config.toml
image_size = 48
norm = "batchnorm"
depths = [4, 4, 4, 4]
residual_init = "none"
lr = 0.0026
steps = 9500
epochs = 24.9
weight_decay = 0.06
adamw_weight_decay_other_params = 0.01
Rows from block 3 of a small image embedding model, named by matrix and row number. Rows with one number belong to one channel. Each number is 128 + 24 x the weight over its row's rms, rounded and kept within 0 to 255. All counts start at 0. Numbers have three digits each.
After each channel's rows are labels from the 100 images, of 14976, where the channel reaches its highest value: "patch colour" is the nearest of a few named colours to the mean colour under the peak. Only what is clearly more common there than usual is listed. The data: photos of arthropod specimens (BIOSCAN-5M).
# convs0: first 3x3 conv (model.blocks.3.convs.0.weight, 96x96x3x3, each kernel summed), inputs 0-95
# convs1: second 3x3 conv (model.blocks.3.convs.1.weight, 96x96x3x3, transposed, each kernel summed), outputs 0-95

convs0.24:086110140145143104135133121115112133089134123128141092130083122123093136116155117102151081129159130148087103105164126142173129144123150148095110138125170124115099100134126174138089128168144118082126129132086150097143101157149108151106107104112121122172154124108142159091105152130081091135
convs1.24:139129116101109116117125131134103114119119092133147110098173112130154120150100130099117064144128111121152125111128162108182131050121123180125103142115123101114121113150141126104156117120102117130153133123110070126094165085110132115148114136111152148088081098154112144135104162143136159110
patch colour: grey

convs0.95:112137124116133128127120150170116121116139131137154091093141115103085142143122140148158122127154137117080154098125133153116126153159082139061098108111152073152120106112132124150123085126133111146173126099151151051105120123126136148151160086137134112089135159120110114110124162145111101125
convs1.95:149124138090103136127099129097148154110125152118120085119160077113130104125179146134160145142109103167185159128138135151140137150084092097101124123130153135084105144105111117101126125154094105133100151136125124138088139085101164092103123142131103165112106165142115128126119142116173104149
patch colour: brown; grey

convs0.47:113156125077115129154126167082154179115127110117116142125121155162155083079094167154148113127137152111077112139131101143121106125114121129118098143135112168112116106122115159139106144127098126128090113097155056151145150132132111103116103079123105141127141115117132126152162150121102139159
convs1.47:131137167152157126126156135113088135148157096088117150136127117116144098110097188146120087084119143181090127103161153131142097107078116156134082148154116119133093164113122123089125128122154102149147089139102103115123174143146127152104143105127125104127102104127110112157117125107154142142
patch colour: brown; grey

convs0.27:159126090134139093068140104090128098106135146142104123144149109128096127156101175094085152069127136139148117122137114130127136131080147139135125122097103118178133125104110135137105096153107151160122116159138108088120117107116113184122110114146129130171103152140138173127110139124162145091
convs1.27:126139135122138117144169104149136112159103133131143114079127133097127157148133083160142089131142113104073159143145136122100133135190132131157175093156149119125105158128153143127143106125154168121107112085129162107138153163136137108108103090129160112130118146115097117150094095146130067123
patch colour: grey

convs0.19:126148146120105133142146140166114139122136128096130132064102125105108096116164127121143157158120129128172104127148142106127160083120116118124119116163121107146146144173171143114118129151069123093120128164102106097086096122136076134108157123112122084136159149155126138129168149146079136098
convs1.19:115132137144145155104120145124154138098152158146128114109125160124124093148160090089122124138087128158163119185158158150068122131124069125123154125133161112153089093123132115136110149125159122143152119152159169140103130098191102121129117125157170106131134150157125137140132129164114105103
patch colour: grey

convs0.89:117093120129136129161115121159140109157172058169090114137159127134144107116075158122135135150155117124134124151150077090110144120123181136110142103115105137100124127124149152090128158135137158102121100146124114130122105123121129138146107136115072118150127120096110142172109100138113062109
convs1.89:121113147087160130157109105135131091099154097131095162128104105171143105132090089163096144140087120139122136132111076112147123118129138120151093129151127122108135142119085104155135129110151107176127127147147133093120096127149142123087127121143098126166115097107127178106093139117095071151
patch colour: brown

convs0.23:160169116116109127119126099120103130115147116109106123126116171106090144151107154128115140163092123141158132133053178132110103137110129127087122140114120125117158092129133133107158072117127135144155142138117096111103068124109145135112102108113129145106103131117158144134117201136105113082
convs1.23:148097101128120098150121132136148137128130130150157115092173134134111115132133149093124135138101134095144118107102101131115158131103143142141146153141129048114133112096133109132133100173136130147143130113096190117124092077081125097140136146170092151135164176150124108126126085166146127125
patch colour: grey

convs0.32:158119129067133162143163151114104141154100152132126096128101157157104162131104124105119112135132149151146119120122127120145164128133126131069126138098097048156127134154113130116117121101180110144122093126121129096091090081118115134120125125142120118101164095077141113122127120141085129137
convs1.32:130141142122121142115090158099125126087122125110115132131092112117124134129151166117145167143138083127080086096139123137145140132113147148102098149154124163071100127136141125128111139086131082137111105134113206148134054145138108119137150132108150141067135136160108131110147118118134115132
patch colour: brown

convs0.7:151126076116121121134166102125088142167090144118148110161120065106144126142158144087144107144118146138088136090172138120124127144118125115108153160112159116114140124164160119108097163057116123134142122115131160097148149110080145111137117120130156119127138146102117113186127147112151131114
convs1.7:173138064130143120096150134086129170134130111134130099193098077110108105124128176106122142124140143136079120129134154108143108123133102173113089157134131140137124110130125142128126155067121112101109138136131123164104136097149136115166102112070134119133121131143124116103123124171109106139
patch colour: grey

convs0.88:108129118109157141117160118143124167136143113125151109097131112141115099172097133082129106149138106115161123144057181109151133121131124111140176063108126123116147091105084088141113117109130109101148103121127127140138136107123121109117126112152096152109100109101176139167146102108087124144
convs1.88:133075113112149156156105107108155146157127138131109150108099130107128143107100103150140122152139147115129120158160122118121101118139141107186166113101132091171089162158130149131124123143119152091156136153121116154116113113144124121177125116147148102164151141128200115115144112088073156105
patch colour: grey

convs0.13:131145125180150160122096101138115163094106172116117146148139127129118087092136077164140135096152142113150164149099119115146147101107131119170120146162126124126167153108185137101126137109128093136163129121088143153125145157105153178136119168102115076123148093123128111152124113121130128136
convs1.13:138163186127183134140160125106071098144109114152096118135159122118112131131106111103107138078120111109146144108087099155107126147167152119100172096123086160104121100150131112139143085096135168142111121139114088109090116100142099149133133105104159135135120130097144123114144131113129104143
patch colour: brown

convs0.74:151085140144098116143154113099118134131108144113144092121120155115145137130147107115154102117126083089101131115156142122099127117115164165100109162152147136140074140100098155130142125127122131136120183096161148091159109113092154182111104147119121152145155100083127152149122111110106132073
convs1.74:159134156134116118129085121113083085148150139130092141143130235116173150108155113095103137127106127119091126096115137118131078159133169135123117165099129133116143144147139124128133117100116125168111109104113141089134125116089165144158102136119136150111142116119098134117121116092125147123
patch colour: brown; grey

convs0.16:166179105094106134116124152145151122146121163141092107123069138145174084117123124125110107148161096124131134129105113108114082124179113160127160133145128142127099145081144127123110182170110095133099159129143154128143131131138114142130081116152135105130095104127143154163110137147089151130
convs1.16:112162117136111074125190107139090083166141125096109128120111155107141117112105150169121162158129093115118101118167131119138143075195120147150122126123155088120147121148104135133130164148113139166128113145117145157151116165104151112110138134127141118156100161115144121118125132115083166115
patch colour: grey; brown

convs0.52:095126124072088150132149148137112107114145098129101105126160145146102166135122120105131079146149149134131088137100107157109117139093113132093128082149139102142067123142120122168124093100103142145138126116138113149143099115131165134085131077147131151102120090095097121096175133134118105122
convs1.52:092145096129099114137140167072142110118115111117128140133126108116115117102090124139175092128133120097117147161100127122108144162110125101095098102136096107100113144108143132095122110118181089148133157143123117187117111118095097116101117091153136137184107105118109158130104085099126141106
patch colour: grey

convs0.58:120162140146147147176123123149102126177085173157144128133103131137115144171139064195113148110142121127126167152140155123116100156127107130101129144145110116121156111120134172118117126133175149135141114142109138126096173115180155185133127144114098129146138144137156118111140144139151158129
convs1.58:153162151098173105125157111118077101140139151115141123120133113150116058097119160117128122114131179114154091093113122176151176129104134118126108129159142156094113149133134093119106104139134114139091113101101146117128104135116125107132112143125149123112117108057131100143131101086108111144
patch colour: brown

convs0.65:110065136103130147102159139165117202139131105117081119124150091157105066102123137085144127142138148126110181123117122109152116121136142090110102126123115081112164124134130124177135092119127119104121157126104109107099142129142097131122139135104097115137133151137160146168148145124115100122
convs1.65:137162130143122124136137120118178143152148147136113082188169127105123137132143134144146146109099127139149126177165091130147137159151084111107133080106155147113132140122164132064119134105109124154168128129134125138132125143098118149110116102110104078146146146154146113146118127150203124142
patch colour: grey; brown

convs0.59:114098129134105138048123142125140135090141139120126150121143106142140112106124105116116141142070117122152189159138103135154134108137110146114137132131135126181119158144142145149119136137105050120135087124125118139156158137113147107135156124144057137161140121157162174111128122136129136097
convs1.59:142148123149128134077150146135114121146129107138124105129091147109136121155133109136095110124098126069146125149173132078141108121118143139161145139163129145112094129152131039153147159132139138113166147124128170158146146141109112165105130140131120187146126134115113146135115174104092112092
patch colour: brown; grey

convs0.94:174131207127144142135141148133127126160166121137152104142157137112124154088107110111110145116146128130102113138065090161134152148107099126105094082142112114111120128111141127096108152100102091106110133140127175089123125146139152131170125116136085137078121095126112147143111140161133117104
convs1.94:084069143115149136103113120150125118137140129126122144155111178121133148098103133182164135093160134093119131131147152146130112109148147111118123139133117124119121130132081138178135124122141169135169081104129093088142140107156168110135141143132117128167117176146138147111157140098195119146
patch colour: brown; grey

convs0.8:129091057143112144149105112153133135123153100105114143102120106099093097072086125079111132157082106115129135127130095145116129115170156124100077136122119121170131116131153118114150104131122124097103113119137121118148116116152155156144149160110135128128081139173110123135141175154156108149
convs1.8:148108102112134115167152100138133128150117118097095126125080106082138170143152139115063096164116099126105132140102137153135155176163113106168163121125119105119130108134120099132138133144117126165117107165105158085103130143116127127123134109119124113136169168152154144149168124126095154076
patch colour: brown

convs0.86:073132156166139157090148110108099141137131130135133140148136144109145158138093152157132146110135163112140141181112099146104101138131103095107080096125142158101128135118132142125137150130112139121133082140097113190081139136138133069086168147109136178112116116121142098123141146123137111103
convs1.86:095094121104145101129107119122134135097132113116138115102112149134100085118134118137121106127145128120062116145158102153090171167125121079150116115155139091142138123099103110132101093135100150142109148163118141100166121115129139087080138123145080115156143133146094158093144117119128063139
patch colour: grey

convs0.77:100134141140139056114133152185122108139148139120102122149105139132111153162126127123143097108135127120121142163147163103106151128139152162142126111086143133126148139106088111118109140108112150100139134135121052083127117106173152117153149060106143119097115141134162134116089131138127134165
convs1.77:078144133089123146134146135109156119180134160130118126150168144120189066123120136111117128122150163117151122100111098168130155131100113107153093094116107173127125133117159175111117124160167151126116142107102115120096109098115146117159110129140107140077115138110098125108127109128108151088
patch colour: grey

convs0.70:184155078097095134102131113141087115102098145098108097108100181100144095129168140142104117109136137114137127137129115124116108119111154176126102104154150100091158128131130115115117119100131123134124122164139144068131142103129113123129102115167180137123099108085125133114115145161164162112
convs1.70:094105180153088114180127117124138104166133091142122125108133183109119152114149145128100152144105131113113142132113129140125054076109118172129149118115135121160121121143123138111129114166118128126110103138147130130077120109105187146111146139092142131142173111081102135130131157133133140097
patch colour: brown; grey

convs0.43:101105138119166144091095165124135127127132127153141132129143147145121104153141151144141138182119072138080113130096153111159119107120163190135111111110169116136122145092185133138110125119132148103147099149157125139155138109119113071127128123146161120073095149113113103142173126116150129127
convs1.43:127121114142101157118103159133127084100134124122122108158092123113083127118142122113111145129101088115136125127196123142113147109134135140153087133090126153097095148136081136068118108128127123110120112085148055160089128114113150138139081133123110106094105119131157099118113130118153152100
patch colour: grey

convs0.42:117151100074119113115151136148113123143137110145091155126129127139170110082130162144143109104158102124121163148113109135149139076110135135075127136147137126109119108195133139102136101135095094143115063113150129124111149121161127132094158104095095140133150100118122160124169114123146157166
convs1.42:102145113101098091130095128148122109138146085112121127132106162110123138114119089085118103092140123113143120152093092119140123160083123116077171134158138118107178170130098088109149109121140113162109113130155136141111144133118129126106100095085089148127110141128083098150166162109133105139
patch colour: black

convs0.12:105162154098156104102141146128166164150156092159136143137120156125107113137149108098088131174134090090148087119123136114111149114125100100123172116127112119141099133168093103089099160152098102134096117121100114109094118147092127109157111122131150147116108099152091172133139157146098120129
convs1.12:133105153120107130152110125146173143078168159092126129117140141101171098101135101084163143115112105119129150127143130118161136119161125122127067101092142126118126117154146193104141162150142169133125131106166149140136113116117129159134151136163127111135134094100161137136161078094099137134
patch colour: grey

convs0.90:111146160115067118143121121160086108135118174112118149116123158142106115132156163140134124156131156140141100108099128122093119088143113094125143142152183098115140145140127121107152077117154123152159153153111109089129114106172171125103090107084137087158139145128148092132120161139143128136
convs1.90:148152178132170148117150108117092128145140115125156098129121155150142139137166109128121126130155117079176137104115143175095171150085091083104115100157126120161158127099132083122115106187162111121093126136112156161102131111093128128129119133127155139114145158094100111127116114128107136131
patch colour: brown; grey

convs0.69:121138136145109147092136118053141109140089122128133157083137083126150118120095116079130142143121127110152145113112150094145115098158133112104139107117127099139112110095122164135102155136066153130162144125103153121181155131130127143135127117118073100104133128132151109094125099140093084103
convs1.69:173117102124135132111097103121159155160083132126099151095135097137168158128149115107145123139113149118167132121135116122135112130190088121119143172112139103142137108096137146127166102140162101152111132117138109125144099098161162137183147140136087131144165082123138164123097124170123144098
patch colour: grey