{
  "train_examples": 48750,
  "num_classes": 218,
  "channel_attention": "se",
  "depths": [4, 4, 4, 4],
  "avg_pool_shortcut": true,
  "residual_init": "none"
}
Rows from block 8 of a small image embedding model, named by matrix and row number. Rows with one number belong to one channel. Each number is 128 + 24 x the weight over its row's rms, rounded and kept within 0 to 255. All counts start at 0. Numbers have three digits each. After the name is the row's rms in percent of the matrix's.
Before each channel's rows are labels from the 100 images, of 14976, where the channel reaches its highest value: "strongest on" is what is common among them. Only what is clearly more common there than usual is listed. The data: photos of arthropod specimens (BIOSCAN-5M).
# convs0: first 3x3 conv, stride 2 (model.blocks.8.convs.0.weight, 288x160x3x3, each kernel summed), inputs 0-159
# convs1: second 3x3 conv (model.blocks.8.convs.1.weight, 288x288x3x3, transposed, each kernel summed), outputs 0-95

strongest on: order Hymenoptera
convs0.257 097:103131139160173100138141145131114099122149100085118143089122139114147132106123141101102108116138174118114111134106135147120128099078129062134110125127155134117137132150116164123140133135132122095117163148136114106174088136097107111130106098144106103132170122113083095125119143149082146111113155106129133151156159119154138103116127133124119144112092119102089173128132126108102141095143199114129145123147119117137099136149122161120105110170083021146115129124124108127146092118114132
convs1.257 095:127123149147109144111102156139103109145102154091155114134127114121122096136115123148110166129111121144141121096133136162140137133149163164171130178169128101157110113136123113139103140111121125148136148143122127106121123092152094122144117129136124104115156132102127090154126133130178112140

strongest on: order Hymenoptera
convs0.176 096:149187128138111149164128132120143084136112129127104154140101133095132124101140143127121142092165176150118134115134140138188146147100114113129114139097130146169083117091129113122146110119143086129136079145085111104097073110126070133118142121109104134098098142156116088142143135091178125116079140144108133140105140123121090111113119135094131110153151130133136160053097126097118107155136119094135167099116166091103149093149124125146143114109129183119108143127128117141125128103149128
convs1.176 094:098137149175116161110128132171144171098142127135117174141113158138130184117141139126136142162117133130108183150125122094096096128083123166100113103135152128144160136144116136149147141145130136114117122138091128113154139162160184142112114114114154136171103126139122114136122106137101149133

strongest on: order Hymenoptera
convs0.144 099:134115129149117136137137131162117103125109153151155125092172138132144175105099140110106174110144163138117155181133103131097118133105130114099123135111135142157128144118125161118123131099132136137138127130119170165149130158117142143151095118109181140105139088109154125197078137062102144185151194128157142159126129123142105119127110137073118145144104108083100111132150172096153121120120130143146132138177131141129149131094128130104137150098120091122140151132125171145104156152144095
convs1.144 100:126130142113165104187141159138149084180100142143114159131146141139118124117083123086100161039125127110129126149141127131101126141086141123128120126137078097159153101125132106169157116110165094111118112136140089119159126158117088118122109100108147145161109156134089118110113159135103129118

strongest on: order Hymenoptera
convs0.142 098:122131093127136137103106124155111124101133159131124083133146151125117089114153190091115147113110159110121133084121169126125067130146117122159141104156102138137144107114145117144107169126154091158123149123187158124136132121124101114114106151132084104115107134116119115140154110120127156127122147120149075124145155136117133099110098121111147132161141138093104121147117133088134122123103142130100060136171157114173094137144128182099107186186095113129092138121139141137174121114100123
convs1.142 094:150087126117114149159090111138152127108128130165160182070109138106129170144116144096154134149107148154118092087167118109153086132096105112118087117111136118128155145100149098126122120113098118164096130176126162144114139129161102103137074108111139121131136134132116111129109141108142184137

strongest on: order Hymenoptera
convs0.191 114:088175128144119100153140127148158081133136152121121097136108116085116117138136134133099120140097112184122140127158090104165126133128129103136118141130107110135136143129136133137090104150102144102112110132077147121146118129135074138087096155112178110084134111083170148139104131109110115078114126113137160131119135115126104135092088136111139127098174142126124130080125139149145097121189131088162152101104105120130148107157122123105131102123105079104107141204130096150131149127156137
convs1.191 114:128127112101158127100150147115112112157144142136119129145150144131148104136116175102117121132110137126174123140105099164168092099147139120145108191162147084185123162112140135121128148144122122116132115120153133108099129099116143077100148100141155130090119118134113170163128119099113137104

strongest on: order Hymenoptera
convs0.155 098:111132120142111158140151116144066148126087143116139114143154094125119125127129108147126107141158149130122108120121166147091134135147121077192132114132121138156129128143104096180106151104105128173125074130134142137117145118130134073108125125157143120065139162104119180120131110107109117142119132123143150141153106098109154121100167098101130115143142159129159107183097086136097093142104145135175140143175123133156143136130138173134099144121189138105148119130114137140150155121123073
convs1.155 099:122152101110108128123109118149145154163137144115104108138113092175108093134073123120145101153135108127119116151174114142145136121128135102131213134111147144106147085149108139127094154135150146134127172194132156111155114164134123143104122138107150115141101113153110077077122135123104113109

strongest on: order Hymenoptera
convs0.285 102:135099145110129105143145112134130139109130139158124049107112094144148155137099113152131157141123086143147186102153100160107109101122140115136089113156164128144137137117139126132131153182140139104177159171108099105140132183116124112181133141151108116156144098135190114134131158085093077123098140130090060124102141119123124119152113111135106144123119182124149127129082111148138109145137139139119094118098158148134148146105140106123141105120112152097147156150108130115148134110124136
convs1.285 101:102119142093182114109102131111130114127081112162119130093115132129103099148117148129116113092161164177117149143146123116131108150132174150144087160186135111143122140082122160156112108106173102138118108139168150120106122129097139113124142109118136106100111135115178153117109133129144078141

strongest on: order Coleoptera
convs0.229 110:129139099139147118146113106156116123080157150102098108123118134138161129094139128137081130158087161145136123110125104118139155151108117155140159133124102140150116073080116094133143177153098148141095083132154145135115167133167105125120123135111135121109094108107111139116120156133094109084111153117071143117161153160135096115155079133130178180151129137181131163145133135155106171141128146092167112116095110145178113116138070150159103123148128125113124121110137110147125122127132125
convs1.229 103:103107115134096096115124140127140130123143131182102124131142137145140169193145126153132141139136098143113099159118162111129102126110116122114151111113125118152123137164140189136134122087106116100132081156120133195118138167135121138133112102148145109149132137150106117143115121131132153123

strongest on: order Coleoptera
convs0.254 089:143143144164140107158142142166121131164158094127083140122129140090121124135125107114120072164124125129124151136121129128147101132147168168159096183135130127101123152082109119076102129148139167140114124162102114125156132095152137149119111078102141135131125144118130141155095152163112091093152120115102108102167089124114137110098166099178171092119139134152118097127173101129149137110158120109147158123119098140140136083109098124165097130135104110133143129091139106161144115143162082
convs1.254 098:148164154124111093129126123136179118106159164147114123133101109111159169132110154141158140133150176130109097134126123127143140106115113152120160164144129100118149139103120167146102122125132162123164153135170164119147131130092166140136137168154131144105140125096177143161136143111132114155

strongest on: order Coleoptera
convs0.264 093:117152147126077142097129146130128126097127141122100095169106134148115100136119150115133116144129109127110118107122106114102112180169100102112151149120144130038104157143156127099149112163150122126132140106140163123150143147093126149122076104112090157127124150131155121132175122133103135106102106120092095132148117157134116065143152132188102091125150108150199106136104111170135156138121129125091169101166142111147111164102129133137110100113151098170128128122139148138127129119119127
convs1.264 102:119155143119155130150083153176170133156128108090136110098145130135116126144102164125114137135125160150133143154130095091112157116146072155097173137144120134135169129103123122093122125141087150145118118122160150127127154111097164129145148151122106165129122152153125079160132114110136123167

strongest on: order Hymenoptera
convs0.219 094:099184092155125104096126111164159151144118148130142098153096132079105112130114114085116096164129088172110118195133108097166121122109112100145127113142129140112132109113128109128135112127133129157140149153104115123110096096114149193101082120119128132152147108132100107150088109107150164196126133116110138129165164143104104145100145129110158106143166121133163114165153147126132117103096141131116117135157131133117108127113114103117122125149113122134100116169147145100146123117160054
convs1.219 099:124128124117128105101127166200106143137135154146158115078198161125122117102112154162142110105104129115145147140144108132172134131064127182102131091135148149132120115130089115135103164135104120114154115110121142141155120100178108125139133121148170106103125153162128105098121110108149121099

strongest on: order Coleoptera
convs0.151 115:140105109174134115112118129130120098115125122108095109086128125107129101120122122116126132147176098096142046164150108113104134130107117072133148135160174148113156140104124108103105113130142168094113137110092143105130159144109128095119119093135150170174122104156159142123111100132105125065135143155118115138115107139131110124128109146127121110143136085114158139155116150126135120161118177104132157146145099135136131128100154141145157097133112231128149140108117119124102153169128118
convs1.151 111:120140164121113117121113123112130113132146118118097111141152123110094112138110111113066125106096121151142096129121149143111114117113059125115148117127109122122083143149105144129112134143095094152127107184096120110129122138130139149115154169143123156128121161117123081109123150142116116126

strongest on: order Coleoptera
convs0.210 094:163090111100146106085155136180148162138156124101132077126155137089165089130109118096126112098103141135129124111148111159103117128153099127062125167131154155130136147121101136086125126101137104144173112120133203099177090146113112102142116158129159176120079138112146086136138111122156114110108102174125104094132112115144144084151138106118151124155123117154145093122125124122108132125143147126134160093125113106133149153137103161138169131135149154130163127148128119131105121160117124
convs1.210 097:103124128121119149139120094111120178124105162127127154109123090109111112136133146112107083119110148115162118146135081119135137071184150116145144099084142126156207121143111121126143132110087109146113109196118181141143131126092119169112125132140122140123118134150096116062135120161134086131

strongest on: order Hymenoptera; family Figitidae
convs0.221 087:128153135126143128108108159106141134091108109111101114100082120118114132108089133088153131137159147144135156162158114177098107160151145109130141140113161156108108107142129123100140140128112136104165054119134136162148138126159161161082086139090153108169118143114090120095115155136094149138113143104061123118113120127105107156111098137097155109118168131110134089152116113118145117093136121114109134146167124166182113139145114142114119113136144152117126123190167150145107143118173137
convs1.221 096:144111115127134114101122133138091087145104130146117108111131139094109159090113147140105145144120110094125123121165113129131164149137174172107114182126136099069128150096118098135108099104107157086145117126156134119161128111168147121121165093132135091164122123108173120177142145126102134084

strongest on: order Coleoptera
convs0.95 105:179120161158121122147123140184100118097156117140102128138130118098165160124115108134187130133160099134131160160119180131127086178127151123145151137108140139107227146145109135117101151120143110122128118131120070172112091141120141136146159145122135150128161122106138107112118121129108128174157112121104129108159103141135152136109129150149144171139124108103135095153107113113134121106127109078150112121132089120150194134113122156151119109151132125148135147132120152165129161129147087
convs1.95 092:103120121134112128087114098160119134120155139130159166106105150156133124154124127099115111098142114104124097129115104155123115131116187115091151129072158136124141126105071079169110123122116100103114103147161104095122093131104141118127154154120117161101189117153128114149120164121158141094

strongest on: order Hymenoptera
convs0.33 091:122117164106081109097134130116112107092088110104119114097097141142168142131132114138151114125119107129121158135112118116118159118120107140144148149126158118135158099134093111132168107173134136120076122111109120162075134107099115148172126120143162166115131100091132132134129165157118164150131123107144124135180111149122092139070079133152137099118147133095160109177102103152094139135078131085123134112143105108124150125145108156096113153135083107141122166166139114150122136068137158
convs1.33 096:113137109178159135126141177102122118146092189129116110191137131121084140151106210145126107145106131158139155078116148135092159113116132123128132120119152114109155132127079127083096098123146095114136139148112097074146094157171169083110132127158109096129163133135111156123123117100118127111

strongest on: order Coleoptera
convs0.271 096:136100105116107102119118127156154142110160126118122146117124136127079111126151087142080134105097149151179091160127108129097135121083132110147070147137117129132121120098201098145116120130144163133094137107115168112182126089109095118102094116153103120128136139149106090164124146140113160130105127108121103158145122129145107153107136117153094148141125148154097134102140143150136087129107112090168153170178104137120142086157135137110154121099128128173171130137115150138155089114146157
convs1.271 095:157100098119163120074104132123155106105130166121149155138150087129148208145143140147122099135115149116142152164143163128108155170135100137124103166185136114094113116142117130146133123144112114106096097145101115097121120094142125125089099136117103116138086106139153139122147150106133102128

strongest on: order Hymenoptera
convs0.250 080:157151113109119143120172140115151099096106138157112105147183070134126143119167164117133155127154093152152125156132178137074100162131111166082122129167143152096087134136114152149118160167101101109114117118169073108131170139130104096128111132137121119154155094105126156140140090094154147160148077155155088124139110129134131130129177109125158107153146126107119153102121114145145152117114153152108120111110097129118160159144108123098152124119119163131108138121134128129113131105083112
convs1.250 093:135162109116091141131100115163126122120081134110137125069113195111134136087146112156147087148172129158125115120154160125126142141148128105123147092134129078093121131128164123127138119110134121142126112146157145116096148178096143113140107127103141124157108089111101111139065179136149146105

strongest on: order Hymenoptera
convs0.130 089:149161130119125132176150106156139121123146130130123140169146154107108152153144159118109114133224104120133159139129117135122125099137134138141123110189136129096118098113119103151104155164120158145113126129116113133089165113156165160126159122127127138190098147100137136098105122131136099140119106082143089132088091158172147144127128094118142107131109118091070115132169119134124109146113153130139138147136080171108145134143088097176121174100109113126133112093118135100120118116111129
convs1.130 095:132148131145159136119111178113098138123161108109148154108114105126137135120138123137114152158121219115155104089181085157130098147153090150124166139147115141116121149100109107183111139179157132116122166149138128117116174115113156125142140120143121139157090099119088111124148117092111146101